A small audio-text matching model, trained from scratch: encoder activation hardswish.
Rows from block 3 of the fusion encoder, named by matrix and row number. Rows with one number belong to one attention dimension. Each number is 500 + 25 x the weight over its row's rms, rounded and kept within 0 to 999. All counts start at 0. Numbers have three digits each. After the name is the row's rms in percent of the matrix's.
# q: attention query (fusion_encoder.blocks.3.attn.q.weight, 128x128), inputs 64-127
# k: attention key (fusion_encoder.blocks.3.attn.k.weight, 128x128), inputs 64-127
q.19 112:522496510481499500452513515447502506509433498487455521512484524501515514506501510497481508488497548515504481467501515479515515471498491518481521488501508497514453492522505526503541455490492524
k.19 109:502509489519504474551532460470496517553506459478537497487528445499499514489530492510523513481462535526490492495516490544482490533505478510475476517510502549496542475534513515507531531563490491
q.20 086:505531478476491500525517530479531433540482533454477487519513499492500502475450482519507515511466476468514512517480512493552501541523513495538524535511473491530500523487517496481516499513492449
k.20 087:485518529529527520501475503515503507522496512492482489519450535470491495491479496521525489510489510514493535526498546482534513491518533568466517491550470526499562486475493505467509475472518518
q.21 152:514460505481494493491518500472534472552502540489487493496505496495544513433509505505501531469519516445484500497499470526501512520503517516526478570483532520463479516516504483576443493494484499
k.21 131:489522472552478513499506501514497485527476490482478495524460498515524507484496456509504501527488489497484520498513500504517511465515541524456508606506503486449532476522522528501529509529480484
q.22 118:517504483555483463511520485549504459505472501482485524511486447482489496475503544515490538567547481496486492534502527517493479475497490509511500531495475506511527537511476496518483503475436527
k.22 121:525493531479511497477493516510533508450530514517529476494503536518473499513480522475480501485476501490481534459542454456507524495523512533509493483464528469494502480489476508522476526440498485
q.23 128:502540457535509499551450495488466549468531506516478534507512505508481505535507536520481472482444482498513507472477472482568498475496502460495520455498464560540532472490494514497546503480508524
k.23 127:471508527467497535506498487482490517480472513500474503472554480541466463487522485537456476480499487531520484524486560540527488495520434491496505455482521498487461497508504462514498485497509514
q.24 099:495529552535513516477502514464493493482512479511498508525477504455492509495457487482500474478528451535456507532507526467514504515500480492456545447481459487523512435491447527473524496507571497
k.24 098:479501499540525514537489467481483529459492465517456519470537488458510515531538442508485502472516476497512507525458526518518490472478482501521485466480505504474468472482536450486461453515502509
q.25 122:503546436524506467446497464519485539529502512445501501497504523534499472496481515492503492510510485489489557549492480491506514531499526521545481530520472529529514505514508484508458469503523526
k.25 118:480487462499493539479501503516450498500427481456453492509468489467523514444506495460474468548506520546475528502474561493515499529503533529530509514547451491487524523524488519520503472487505540
q.26 131:509490495516520485511505536491481471494521481485541485495503501499484517478486511475467456497492469495498547531479519494525529520496536430512529529570445474522474498495498518482453493516510498
k.26 115:467532509480465511518484507489556521453512489476490477487501551534469483499491514513518530503499516488480526498530481529498515470516530547500511516476548509517495477470493494523470461463504522
q.27 104:514490502485517516514486501507506529492483500541511510499515521502512464507501503478495453516517460463511478505497552523506492487464543484496504476473474497458550516498477465460447499524516469
k.27 090:480481501477451488535502462494532491468497551509474505506505508513502496535524473493510519453470511537503485548490484476470493468488471539462545492463494465526527447455485510478503485478492516
q.28 123:543532517531516498521460498504493530481490526509504508514498508533538464489496483509508484540478496504497519526496474468510488523507536458556503503489480499485537535521514472529509485492516495
k.28 106:463497513553473531493530504447512476486502501499546509512479523496470497461485474540509487484512508523502523529483517523489472481500527568518523492485492491533541493478497480510468456461480506
q.29 117:481526472523499525507502511494442498495488500496478575505498491488488480543485528494495474485488480522544464500467534472474489466479467525461485474514455501518506520486509527455511467476477526
k.29 105:516472500429493474499490493511488498457472500542485527517538492518483462523478568475485487488484539524523487474538502495472500525502504502506496495508507504471506524524507530494511514475516502
q.30 105:487520514538528474511486476501488507444479485525496499489522464502516485452496516451474483452500485491495529510468537492487507493510478447482480457472475516488463505452526558442488529499513528
k.30 099:516535504519501504484467516487510518450518504488439482501483519511512534544510483523459483474487454488498514481481480524522513534486519514530509511461518505499476461469498404507476462480495487
q.31 099:454510563472494521477554516505495481480482529521473512474522486486517508519528526489495511479526544518530477495467537511478461456517444527461502474501527531452462509488492478496524498467479534
k.31 095:500488502464515510505537507526505483495548502523503497480488497494509492542463490504511541501467549507529497482522469491538492527478483496532548506497528519510502471501499510527487546507501483
q.32 108:519529505491518511537514522504503523516533542510499485502513488519510494514522503515554517510448465553493478496536531521512484463467466472513456477505498515539555470448520503541547523483558489
k.32 123:490503482492498529533502514472473489440501509479474512528562518500488491506496494569466465485514479495554510498503500493492493518518502480496469459511460500512467519507487524510470487504527541
q.33 130:460432476519521505519513450517508498498482492486501486492498522438475485508492465516478502513506452457448536508513522514486524532476556456461547507508449476461493465479510474481504517529510520
k.33 117:541441527532506538562501533522470510474504550520477485492493513473502517514465512470540501526517503453458487495519486514533498497498496531491480504530472486481530514483501490511497535470425524
q.34 097:518541518475492515524465521471526513433482466514518443480499551469472493553548526517496491553529493496527498507511518530486501485544488488495449471528486525495504510509466495508475483497506480
k.34 117:437506450510483495483525498495479508504446517509523467434534481511525496508566495515515486476467501509518445555497531488522498510463454522525503460485537504500477499472528532488509526529523532
q.35 100:518516436514514545515497474464483512504490487474520484487504520492469480513484485546467501483497506547522542504483553543475506504504490498481514486551508521528519485512541498517549459483522475
k.35 115:488514485457491507478553542487522507498527511496490490494504511489520498518475534531554504512515506500516481489535492506492503490524511557502492487550510515483524511512495556533490497523484488
q.36 145:533504483515509478505486517491491468467473552493478533530517482519477489501499511517474500499499523482560467489495489516517521484483462512495505495497506501520474506496473544500532490462491538
k.36 154:510502515471509481473541511489539503531514486487487482503492526550485545506435522447526521485518486483478568502504471509488550481519521503492495516474492522474504502483490478503459464485508486
q.37 095:516515521524510501454469492504514512517496543506479517536510425535522467492493431517470511508537521480473485517459487461528465475515473483503495484477546470546501479532504446490545524475542466
k.37 105:495544516497529502497506469503498466518475506531470479489463485508492481449533536503489498494484489456500516497536501500512538488518546508472520549483570522490512497420497501470498500506494479
q.38 144:500539503511514500511514506491508507491483503570499523516500487459534469544515489511522500507458477495493517488477545494456503500501494473481490491502478497521497495481525521439549519549516509
k.38 115:450484440471520464511483508456488489472502462462496482502534483483471502487469515538490475482459499479533494481502484484508526515452483488476499513509508486521480493441490531512489540465491504
q.39 112:482494530490463455481545552503524500517485521504491486475498555498547476489512528506540539520498465478478519505525490525517488527488508524503475540508507486437492528470480459507463505526507477
k.39 122:514511477507496528494469468485455513480472522492518469537494504482514517486514462535481481540486512530502447492479541470524466513510521481512482496515451499449521501524502459479494486487507536
q.40 106:450544437508506504496489484516488468507497532518509508498546494548469520486486508497513463484499524445482530502514531471524491498496510490482470476513487475498479497461464483475510510537455495
k.40 121:484522457489522514506505500478493517483458532487487507474557458520504478504542468570478452485509519532503497503480523511529468506484519486526496463504460484508459518497504492473511483551470509
q.41 109:486507513525507511510478492521533543481462494505533509501488515503543466464478502515417508519513520527526544483515571530476502526518480514498469518518496540469540525485539492463517508532483523
k.41 101:491504483480507443522500520484492488509509497508479484507512490504502511514459505535536494497478508505478525544458520494494487535496550491526457521490518517454512533477476531534500497558473546
q.42 119:526486490527518507538502548498464490495528479513501526529520482485466512494525475503459485497473536541507468491525457464516525524515497511473539518471495468503512502493469530531548487469451501
k.42 107:489466548531483507464471501540536471533511450517499526534496519488490502505483530459480523525503496507491526504529522503529488466507476538445524512504522495477515472504517531501515513488557482
q.43 107:516513502485539518507497530492500517472508512484509536505525471482494522557526488532457479522520510531520462464531459485479493463507475505466490501489463501534555485508516545540503514455491540
k.43 117:474512475438522503518544510496502499487526522509495467493523503513481488512486505522525504472515477524526525502503468505500539531488523502505465456475530519491460495457507548528519497486504513
q.44 126:538509515509503492454474502482507467469473524486495521539492489544508502513489500497491477481518549519531456470506471478519483452482497482496516456512518454517496468548463494525519504441500513
k.44 119:500493497461488486476510478489552484497525437526484467498460570523474494511506512479488505500535472509505506499498470512479523467545509535512508497504510529509508490504466494508476473515544478
q.45 128:484489499547517506509492496482470481529484543497510558529536477509497513506492485556512512447495502520493472473498519493509489491478473525493546476508493449533480488500498502464555508438488505
k.45 135:512467501468507522491510530493536488503559530522483499502493543517489536490484514486518501501498523474488536495529453487516490489516537517493492498482481518512505518509511529543456501478500494
q.46 096:470477488480468446504493542453524514533554545502458487481525500518503519496511503551514513517490507495450508542476469458526497485530516507550451556482514484494518492509478492528447503492515537
k.46 114:505523475523502570442525519493440522554496475484540513498504484458539461458514497517480483512524543534542541505540514486462504520524525506490503492543480538499518505484556504498492538503482485
q.47 106:521516499487508537477513517501443532432463480520533491521462482479492499517533542480506480503501502498576510532484490480492489482510493487470493493505509487555486502530514488498525480470518517
k.47 101:485541499454512485484512530470509471528541506510483493465534484509488506511557535477504508504498460494501465516545484506476502510456528517529488487487536528479488499475488484502492447492490469
q.48 109:483523462494487431521503483508529471533520484496514476488481547523534464520440517522498551530536465497513525550515494497497486476534504518482518470519480509487516518474482453494488473552500482
k.48 119:523508492491523550521513518475507508470506487496484508501516493513528504520565513478490504548528502537519513523500521539523540485486485504486515453521444521545468546515512532513527505491485490
q.49 100:506490516522489501486500518539502505472511552489489513505461452490505480504526512539538475539493499441479506531481473499514508529517471506453501509482469488539526442503473473523501540477480494
k.49 120:483534527535476511457528464483521518506500462535494477469482488460473533523526511491550499507514520452496513492512535477486482415511508541484545499486520492498526470494531495488472530512505478
q.50 088:514582519532506513507522496472496471524522518484463482520512508500511537465511543513516485569493481487515507523484516493492474448504446485529519521509467514526488512507535501501482521462497499
k.50 089:466465470515494504484508508455493492468539468460522482486484516496549511525503495525494497519516469494501451481585510501583514467489499526501503529482516512514494520513528523488511489519461496
q.51 079:501512505515531520509504485522507525497538518509480535439517512503481520492492441504522451464512494477479481498493516490514493503476453489518503524500510474481527544493454531496521495515441494
k.51 094:495536490515516519504461521499516490500532477479514486486524510496520513502500498562504555488512491518463518480500548516516491475493408563475494495497513524528504537513515513514508523494476491
q.52 105:477473517491505503493501503517507528477508498502521499470500512467490463473478458511481490503544478531461519504486476472506479471471514528476519494511473465463503500471457451445502473489449508
k.52 127:495520517506480509524541500485466485475523483526503446513475541464466504543514524508523537500486484503497493494492534484486510456482459528451472445512476531484515489533496517539489486483539476
q.53 110:527527524492536473513470506505514474497504561521465501498538516525527529474484454534534508496473513487472500503533474538519511499491507470492519508460483517495488484523516550520498510484497470
k.53 114:478497522576458448495519526496508522521448539498467506470471512466500495484483445516490566506515478467470513484505532491522510469503535481493518536478492478470504469486481487477499493530503478
q.54 105:471486513525481500515451482488486527484524556464493513505504468514513514498513475489521463494477539479478507525450521491489493507505523501492496550493483504505501520483496468521508551503518504
k.54 107:518505509507492428458545509484514484498493510480511488525479492482480523488456461497518505488554502484481471488462497505468493502466504469465506491476551448467503484478473462470458471537523488
q.55 074:480504523455510495525492478518494459575484487453489498486456516507523468498521511473543477509507515475490493493508517471536526475528499498501513447482461506505484515491530517490502499475495460
k.55 085:495522531548481494521512481512517482463482508458521558477485465488536479460504455566473499544494523513511460482489523501529514472532496490475489544533465491486474480535526465476537498544505513
q.56 097:493526471472482520494525460518526498519516502459480522505495471545514505500516480485530559499492481502462422497486515529524483494502476570502443516492511494484499530496507507517520524499489523
k.56 094:513509519474515538541514530498484504502462499472513539495517474497520520475489482528428506553529500489509487495501472506539513506522509504517452499549490503509442516497467518443517509526479476
q.57 107:534539534535508491480524490476497485486518473493471510503484509486499530472509495472534501486447536474497464483522512489545545483478558446513560500505461483509544464443498511475504488481523480
k.57 103:497471491561496495494508522551499498474464510479491524466483512460490464511498455529527514554525473518494468512506502494533497488542550531467520567512468478478517505497489498479512476527498442
q.58 121:480461506509541520477487497480504521445483487528543467482498518496481486504493498460445475481541485542532562484480506503463511497511486459508513485530484497493470450516475468433500458546498508
k.58 111:492496485457509468483498520494487483498526485482494462518542503494493474520511569484534495449472489496488530494507481506441523510509526458490473456492523527502514473517500507524471502480530497
q.59 084:517502479492516506537488511492505520501527507473465563478483479488535539557578508532500480488484506498526487494481477475514514500550556503461520500506535528520481473504532506548523517458567518
k.59 094:481485514480471493518449527543501460543496522508481518538499471509524533478500474499489477500501510524537474492473461513488529525480498468541476484510483429476492565519481530471518531523538481
q.60 113:507464513492491513499457517473497477519454488473522576508503501468513485531507494489476520489531515481528499480496476461468546502500520525486496497497521486446501512546490473466478452553490538
k.60 099:475534464520498486525482472494470492542519520549472491550535518519463503515486494516488483482484524461489479500438526506480503503477526487523502512475521522536502502463469521520476495501499544
q.61 087:477493524492500482535545512534526505548532500489488490486497469485506482534471489529527544527453473478486526497498541530496442507501505519523463500464491556497526524506555499537460505499504518
k.61 087:498519483484535458517508462508490534501500509463521494539504514520510501469543477476464495492489505528508488492507529513512524493457504471508495519500518506527420501487538485455517519464473494
q.62 099:506553496517487511462540515508474490443491489480541505516449508478497475476476524478463505506517528523506502529482498478505483491511458516508455487513525515521469475476525481460501486514469550
k.62 090:511536506461536544493548485491518499509498466494499478501495539476539487530534532479510554496515481507497511484500523489493505522500457514514454492519459540517502509492497540541512500477499503
q.63 101:469445518475520509456483495503519533497512458469539491504475487501504471461488475472462517502490480494497500524466493499454518481481508486484489508490515563492506476516527470464529497546475499
k.63 106:499516513435546491507536467452494501478518483484527467479513489522494478496480521505521487478483477540516518512484534519458525508470494526504468473497519525493505467510508487549510503500484510
q.64 082:548535472472488538482498512500506541450509467492510448479466506520471528507512519526482506476500517506497475490498456506487461503512454529487474455482535545469478512507516491537516495510510533
k.64 090:490486478501539483519495482487525460498508494497492537518543486477535544523526526511500488476486482506543489500489495522545508530494467495518483519501484492521466514499499536484483464504526509
q.65 112:519511505549538523515491492501496522451509516477517540477536443457493534509500469479500533495491500480518506474513534483512526515480505495475482486494504495481453522499522517422521482485528495
k.65 124:488514546513505483499480508501503483463554488487511450497521498539492493557524470501518466452461485488477462496471472496470510531513480465471486421502485500533470503504474519526491485482483510
q.66 090:487482493483532487525496501515509526481493483496524474483449506480498466496568532500495498508507541492511522540503463484479470502537469476498518503490464505523467456509517496551489483472473475
k.66 100:498462503478532500475476507509455531491478465493503507550487551493514508499507501512546458495488521487507494511536533507502501488498503493479519471530472500507457507481457460465500524463460496
q.67 095:479497524536510514525474499496520499465473510476494520514479501430533479549479530490507501519500496526484477510504513538514502482532544476493465469495452490470529522486498454443509507526499479
k.67 097:500460560477514467498488507531516517484515510512503525544503508529483482514514505435533477485490467478512494493524492546463490503525487466479493461539458506488436513528460494523501452486511470
q.68 123:518543489458484489522530519491505507483524516501503464472471498525468532501509536552530483487507498534528470494490500479454472449484476535495512470453500510506554524512526529497516499481474535
k.68 108:467531481526465528503465525519521487514501521499485487527494522456530513530516485521506514518474426494510493535496485507552523548530489445482486483539488564515519454519521468469538485495544482
q.69 101:522468509498499522490513518511479537452482481472541482511482497501522537498478516504484562511532515518497496504477524529475460486514445497508459493488497536476501531504489504458523506516517505
k.69 102:520494544470512467492494490510506513465528499457483506537523465531498526524530514488481494475512479532485478513469469504485520553447460444515487454517457499484465500518519528475517492511491528
q.70 088:516450514492517463517506524464513452508496519486476531476481489455519475500500499552538532460470493480494514509491499513533516519473522535513512508487491460483490469488509505513497507549448484
k.70 084:485483538520499514472524511513500517504552484484480502481554543496504435490473470462551491553476464484495492503528494519495488479493538535461527475518445516506544454508468527507498517498526486
q.71 071:513508507533494506497522550535484487513485531481473491525466529479518525503492551510483466519528539473482507519493495504501473507529511551471449492510524479435512520479553492488498469560454496
k.71 077:505467473492506494503496514522463520457495539500444497532481554480499480541494479444541537570456522465509514512485496547473499537451498506491504525492489491493488524480468502503501497497541494
q.72 095:526455482511498508515508514519511495573542500499513497561492477456485463523489442501485539542500459452475526528495492517521495500528527501500465505487505497525501491481472480530523504493530477
k.72 101:546482540451496482468493478506479513532481520528489558486506481501514491441448526480495510491525525493497517500503512516477503455501550489525543555451523459535522503478500504491463456520454496
q.73 073:481546471482523497528494487457489512480476504518526527503502490504508541521487464537515487467515490483534493510450484446477503507498510507455517476525424488509506481477488492443543523494515487
k.73 085:460520533502521499480515494485522533448478497504512466508512470534511479512534494482497503505483478530473541543479520486494487497490498465494484463498436503486442508480483551551515478502519499
q.74 123:503520504515491522505531507484491530608515486506492535509492508527492461485494480530473493485514489490510502481532515485516541516525561574506522499494518483500502504474488502553474483476519500
k.74 140:526503467519500518506508477523479500534458516514471522516490476462490492443442469549495477545521547498497508497530527516533498471487524530532530554485517492516554507502520498483485495497481492
q.75 090:514469490525491512549528495472524447495511541490483476491449486486525530535503544541509509518518486507490483469521473515506473477476461553535492501477528480513516489476480484500503483499452509
k.75 100:445516503503493497463510558475516480450520508489477481480516513556520498538528503457528501514460479462526516504510474479518512521506498500481469478548474531483468471503498511483511486484525468
q.76 086:481496539477483518483489488523509496520506544560559520533542497510494530473517493459458509485495499469489516490507510501469542513551509524492517478474507506477476498484511550532508489493545512
k.76 095:526532491542507513516505463512503485520548483504510498496481477495453541502487495491507496528486499469516511511504526481539492520529539493514539536469520462473549491491512474471504516499513527
q.77 103:515519516509523526511523494506507518481448499462483503493490515487494522509485530518488517562503439487504482488510506514535515504494507505461496561532474532499519521505512492479544493474500523
k.77 107:483522507492512451530510500488509471454532566513512488465511487529509474519522507532500469439494514515486480484478452482488499509484522514516481467469527515493476464487502496500497486454526489
q.78 086:503507513512491520502512515500493517478516510494500499481521463523513521486475515480460512453475503507516475484487474479442477513509471519518508486491537544490521517511486496497513448506461520
k.78 090:511481507517473509489464530496499520471525491487493497508519482506500548515544443511481485487458476502489485509464537481491518536500495457452495485529481512500471522511513492498526491491527457
q.79 084:535465521478518497508511494533524517513543473483495465481500480498475498500559513445474486516527489491510503496531511517511483490516480462551500510510490509496508494453516516463540488536547481
k.79 084:522481516488522491483502507507544464494502507539506493491495519478505523493426557489532521506522533507504508481499489514539502502495530467512558495476527482468513502514478496501506473469504509
q.80 091:505498501511514528503507503493478487473488452509517520464491488460452490468472502494494506532520507486521495499521555496482493470503478462487521482502475512526480540506482518453518516519486482
k.80 081:517495545515472494503475535546545459471528523493461502502483518480494487526528522525506504517492506488488495477508475543529499500499517526491454520514501479503530528510478537522527511465470552
q.81 089:511519502493519526488510499530471512457489505506500503509513476484495508502480484477444505527485521474511456507497507480505511526511543451472515513542516487535508498497505532478526470509529497
k.81 080:481473492460500505520542484502503474514456473497509521450559491494500478521493490520468512484503523478492486486467493517468481497456535516498453520502529492512498463484527476545497515517481517
q.82 099:454487520500504523475561510493484505441514534528490475469513482488464486532412488476493488521487488471531501499486545515510471496493483472504534508521479491517469510466519492480486483522504486
k.82 096:500478531468496516526490538480543430408473500465509486483491472488498453507503504477487572500534520487506481488501451504515538493500486536486467501501507505498500521480508519523469480491507506
q.83 075:516526463461505519511521469550528493495476485481570461508478545515521499490581501501501498490491528541503460497544459483518511491529506507473490519525512509530494515451534528484517503496531494
k.83 069:503483462470513483520472520490552500491496504514520498497516526491496483523515542483475476493523491517475494487490522487533470518496509502524503521528513546529486540499476499470553508476470502
q.84 090:490516508530525505480539552532468535458533515510497499462489501513481470478525436502524496514506485506477491558537476524532448474513466551478443504466479496537506508496454503493487509494508502
k.84 107:451477495509520543537500476498503487546473471484526496501487522424521475479501459510490518473518493534466495499495502480503504463519508545476524475493487510497481479499500516531493507523528490
q.85 080:515511479512503479527519529472495529465548507528504555490517483527503483501435521535518502556484475478516456539535541543543486496522504507489502474527451513513589483483544524501550501504483515
k.85 080:475448510501527523545482480515464472473456533496476515490488505473508433486506471522522512465496513501475501508460503497518505482508491509470478507508475524485453457488532505526502521490500538
q.86 074:478504478527483526541507460508498505547499550514518543503487514507510498506480506503491527525536479522504472480547466481517469490467444496487499501505509514484521495467495506526547535494444512
k.86 070:497498485519523513517466522503538493532476530530498536529467525494517443498477579509499522534516520484471515512554480454503507477512521527450515500496482522534485469484518528487463494433482508
q.87 091:470463542506477473469496508496476460498489513436505487507508487515537518486485489486479533463505480503499508482475471512446495497443453501487505524493545577483479492504515532490476508502480477
k.87 093:540530539483501485522530492506513476446513505527497504525511509530504498528491577503526512511476494515505424511512482469503496515511508520525518529516474510493544554545464522487504510475497514
q.88 093:492494533489502465475490498511552467463440490499507511506529480494509448508512505508494530460508483460503558503482480516464458517504526462480460470535531549513489516466522509471525492488510501
k.88 084:511507492524501483488484484515486535477438496444504497532492473471507510517526462540515512539500476526535445517492535526518482492522506532559474514506506490482485520543522473513531478499502547
q.89 088:521467477530484519507515492501526517557528519478518542511505495505477492437513480497482497508473509480490486504504518500478480506491484512535484520513508486477510528486506463526536492475472513
k.89 081:493478508533508481484489529510510525541523491480518478475458531504468494472462489486532490472555511506482529506557517476480489493507540469507525515504464493512507498485486511515505473507533447
q.90 099:525508470483500495535478510481490471490460480464518489512489488478499540510510508496480516493494540523504461440489463489520507497481489470439511552512562519518485489503502497492496527482475513
k.90 088:511515512494510511496503536503511492459525501503490498505486501478496514553499531444522540513431520466516468475466499485480505495492493460544482511505506479480515516483472460471529486511508531
q.91 096:487524527476500530502483527462476518467494531517448499550504489509505533512493488510486480535468466501522530508503534507544525472531533479529542481489484501469505519506492522491511482535592485
k.91 089:517517485506466491478455497446493483494516489486536473485465507491475522535525491514496504457481535536533498496465510513509501506473496490499542465505520475497496492490470489534528486509461499
q.92 078:501483467443510490530528511520483500512456477476511517500515494498494488518544564488494527520540529464555482538477477515496488464491543510484506526488531491494508476458508497491491454471529553
k.92 083:469531523488496507518532509562473488516519495521516479452559526516523483512526483505502535504491506538507484512482496486491507512510508467583497489510473474505482506472486437473513503523531482
q.93 097:512497516466482524520490515500453482489514517479455462517497496514492525490516508490534480501476559533522464490524518501532540462519527533481516541480509452511498536484485515525491512515486517
k.93 109:508492525474519513515472488517544534464550492503497479499480525468491495488486503459482503481474485458489494513507518459504494503474459475459544491465470531522481471512486498488504491467487534
q.94 081:491438499513478481527498516504561498540530458496528534527515484480516516534493471491532479507526491514509523497485489504550494490538539520535478539547506503486490506489504503540475506481441528
k.94 089:528516491512504501508521459482476533522499489467460522536489463492497470444510472530469488483517511491527518521513558539483480469543481472516499485512506454500476533499556468514531485499472512
q.95 072:509431537494511451520499486455517505479487540496484510486531479493469521505486475457532549463512485526486518513526487465542519460478508467502539484490511500476496469513505506481497528482483511
k.95 087:515510498518506485478528523480505483408535569475540471551458509499476500535474514505501486521495496448505515498516514474535483479535454510487498549512517481553507504502440500483490512479483543
q.96 100:516501477500505526534532473481511527490535436470520490519522524516473494511527514516507509476522439520514488470503505486484502504519505491447492501528474554526516495495508501482499515530549488
k.96 097:466511501479517494558514516514506489489522531519518498499508477526500525510536512494478521486456479505494433510459454489482506487493503501482447444507502487510439507496532516493517528503463523
q.97 082:523495494524530530523479502495437486475457517457505539516478485471485532506528470503494472499507500514492476462510500522518494501503550496483478498472478498497441521516507522481512520485498528
k.97 085:510503527506499524467532520489498484575536485487494525542486480494547496487474465488531474517491562556496461503498515523514500502523513497465502494553533501466525501538530506539455476537525534
q.98 099:512470483480472471477525486525449504478468489492486490490529506555456512515475470456479467476480534520538498458510504503527473507484512526478531497488506463494486508507472465513522495477464501
k.98 112:493518502510503512450538485489546496546535481547513505481477545485518502521464531498551561505526534465482542508550538551515503483514496539479497495503565532500536488477524518497450486514523467
q.99 082:479509500504469499488500473522501527533478464505505527496441524477516465498514509474462524500506436545486478511502519487514519510506490479465488469572487481493468487514451470489501525531474511
k.99 089:523523502516501468533480472493487442515495554497511490499494440502486530499496487573493499467504539507476487485459523493461507490497511491490502501437518453514518493465472550463499498492505486
q.100 091:495510513496558504466554518501494547505499490521497481547528509472468502492501488501525504478497538500490466448506466462502505534512475506470536531493515524481479483529513468514490494497507516
k.100 089:484526499504523463515553494511544483532492486501511471473523496484567517512516517464505497491480493489511482480510521474512518530477502452511489448511496525467474471508494446494490522522507527
q.101 079:522464473487529539491518543520476507504481489527481505523463549491511512486517474504492485517508568489538508488536455481511481517504546532490508522519497487493503480533482471543466504497481513
k.101 083:497501500474508521456506473467538486515514454518517544477462549495559480497478558466487498517531507496553523534587510496501468495495491525540521498482533513479533490497511523484473495509502520
q.102 088:507503524504499526499481533477511532492568440484529514495538485471516521502535527471495518479509455549495509479532487507491515534508479513482471471544489511508528491483558506446498489525529515
k.102 100:483511493498517488564491509504509518495529559490452471503535490533491492510542538496504484494452487541492502488481467510461500521534502481476488472474484477520466468465528488523564537509503448
q.103 084:512523509506500501478536507488523458534485500505533482504520513457546483466505470516502507477514490473498516514480476528479526464536547485488461465503548484496516495471528531528458502507578545
k.103 096:535478456494509490470502459491445518522485515525520493478512500508500437503488467536478494517514516511536479512532473504504465522513533469569538530508495486502466525471500477540492464523507500
q.104 076:516536459504459506518451546465525530493506508501546523442471505495538493508490520509486531548521492530466489514483546548479528487485461542490487455489499520507551514495519512491515501524511527
k.104 087:463494492500482457531511512532507498475521538513519432498534496562489520510526487495527503476489495509480504493481471515488517500536487484518472478549473471500486490543512520532506520485481465
q.105 089:532540501499464535517488488503529518488509434511532503480496514501508511510505584482512489502506498553491492528484483508495505508518451494497513548506505561502480519513516490528517484516512534
k.105 108:483478501458527461546471496525512485436516535533490452518500465482447496554516482523501512476514504506456494524462449508515499509492497489495473513491489506494463486478493518518551513490462506
q.106 091:477493445528481508479454522515492481507534469513519506499510505424508495487493454481487541494492497472508535482543500487483517502504489489479488490475524492436509487447510511483540502537518502
k.106 095:524523509468534508474474512514485527486462540497512495477470555496526490498490505498515493551496512521517523494500466512545520491492512470522508511529494505528489544474522450525502469482477450
q.107 087:489475505533514517483519504550505486539441470496507519502457479450529511499434490485455485513489462503497503460483526495491495512485495495500520496536511497467499460472467505458489496515509519
k.107 084:502497473520535437493507541499477487479480530543490507484481490488485532510491475486508490499504566497517467472509473492487478490518561503505511500497519459499485550466543479499493516505460473
q.108 094:460463488526526486525500550494491500464494535466497556511539480456507523470526454515495502516487481448476506475495533522528520499532517504486468511481510511503478515460497511497468494514509474
k.108 103:506487501504478526451511520501504495574491483514505524536503528489519475476463496486512505518525461518523461492518495509525493492523510482465535455515496507531519512546518465525492496523516538
q.109 111:507532455498455490479535503519501485497554495513485489481494526521515451516549507495557499508493509505505502525495490540504504492496422531520504496524499479546536550504528500528492483534539505
k.109 132:460494501477496476507482460508505499463486521499526428478570494517529505526516540537468466456525474508483524514461491491476480519484479481521466516503513503512468495522462454495505516455486513
q.110 108:474495442438527460514510495513530464488490516513519495496506496544511462504505505519502499487555488487523449525483497505490448507510473526530459488515491526499506512506497475484493512525508498
k.110 104:481463479491511472475512499472481467518437528483510500464534444524509519472498485520529496487445539525505489500476470525544497520479534466513472474502482469491492550512461476513514558471511548
q.111 094:483452487484536517536519538508514510486462538496501468432485523463514490498482493506509533511506540473470521527515495506504479508539473545483500521526544481508470509462514481492487510521476488
k.111 083:461498464527514490484481542493518457520494513451470492492530464503498496481501495490490521510506490520488518493462493490517497491519480503496518532548445543444462521522515518482486530476479506
q.112 089:488497503502491502496481464550516481510525491488543526508533505520468484506479467467500497495502499487499471490506480501527514524468544531514564531501522499501504508506500518542499495493510519
k.112 073:560477512525434485497498531477484504520542534479494455506507472503466455476472515497524502568554483497465500497486483484514537497537485537496447502494495491533512511520480489521531499495496516
q.113 092:475492491557501493500485500435475504480471483476531500543499515468516494483502490470487509483512494523465519533462492487510511517523508484475515501503496487533450523467521478443483520496518514
k.113 084:579493500487487522534478472478486510470485523495467498482569501532504473527486483493548486484528519514491499488491452539479500523476503505457529458469467501508545480499486463489498495508527502
q.114 098:501520526549490487447471472475496557483475488536494508497481462510481491505446484484531517505500491513482514496491522490500511501489541494478505515490458482505503466484455466440510478533524495
k.114 095:520494498476524500517559524502486483504510524487513539527496494478520459498471497557503496482506517490527472504475479555479515507481512459525490521451567460467492546477517553495509484524494535
q.115 111:443497539493487473461502492475488455516481516515505503531514482524461525500476507478516508472531512516535480479521491477461472507460539471512536512489486460429494438537532544518496482494483502
k.115 112:546474508518501515457485548496500528485549485497485482488493529502508526493475501502554531560497458458484500488551561514523519510509484522510490481481548520498531548493532501526482483516493479
q.116 109:506483476541490513509538470504497496491542502498521479477468525445488501515505493481517494480486491469484520569514522460501512498543489459517516495515494467490485490447506514463483507539503469
k.116 108:464490502486522488479513496485537487474514529507512456460511500538509545573516503492530494497517493498511471491455479434468516511467482518473495498468529519525545476471456506488465507494508480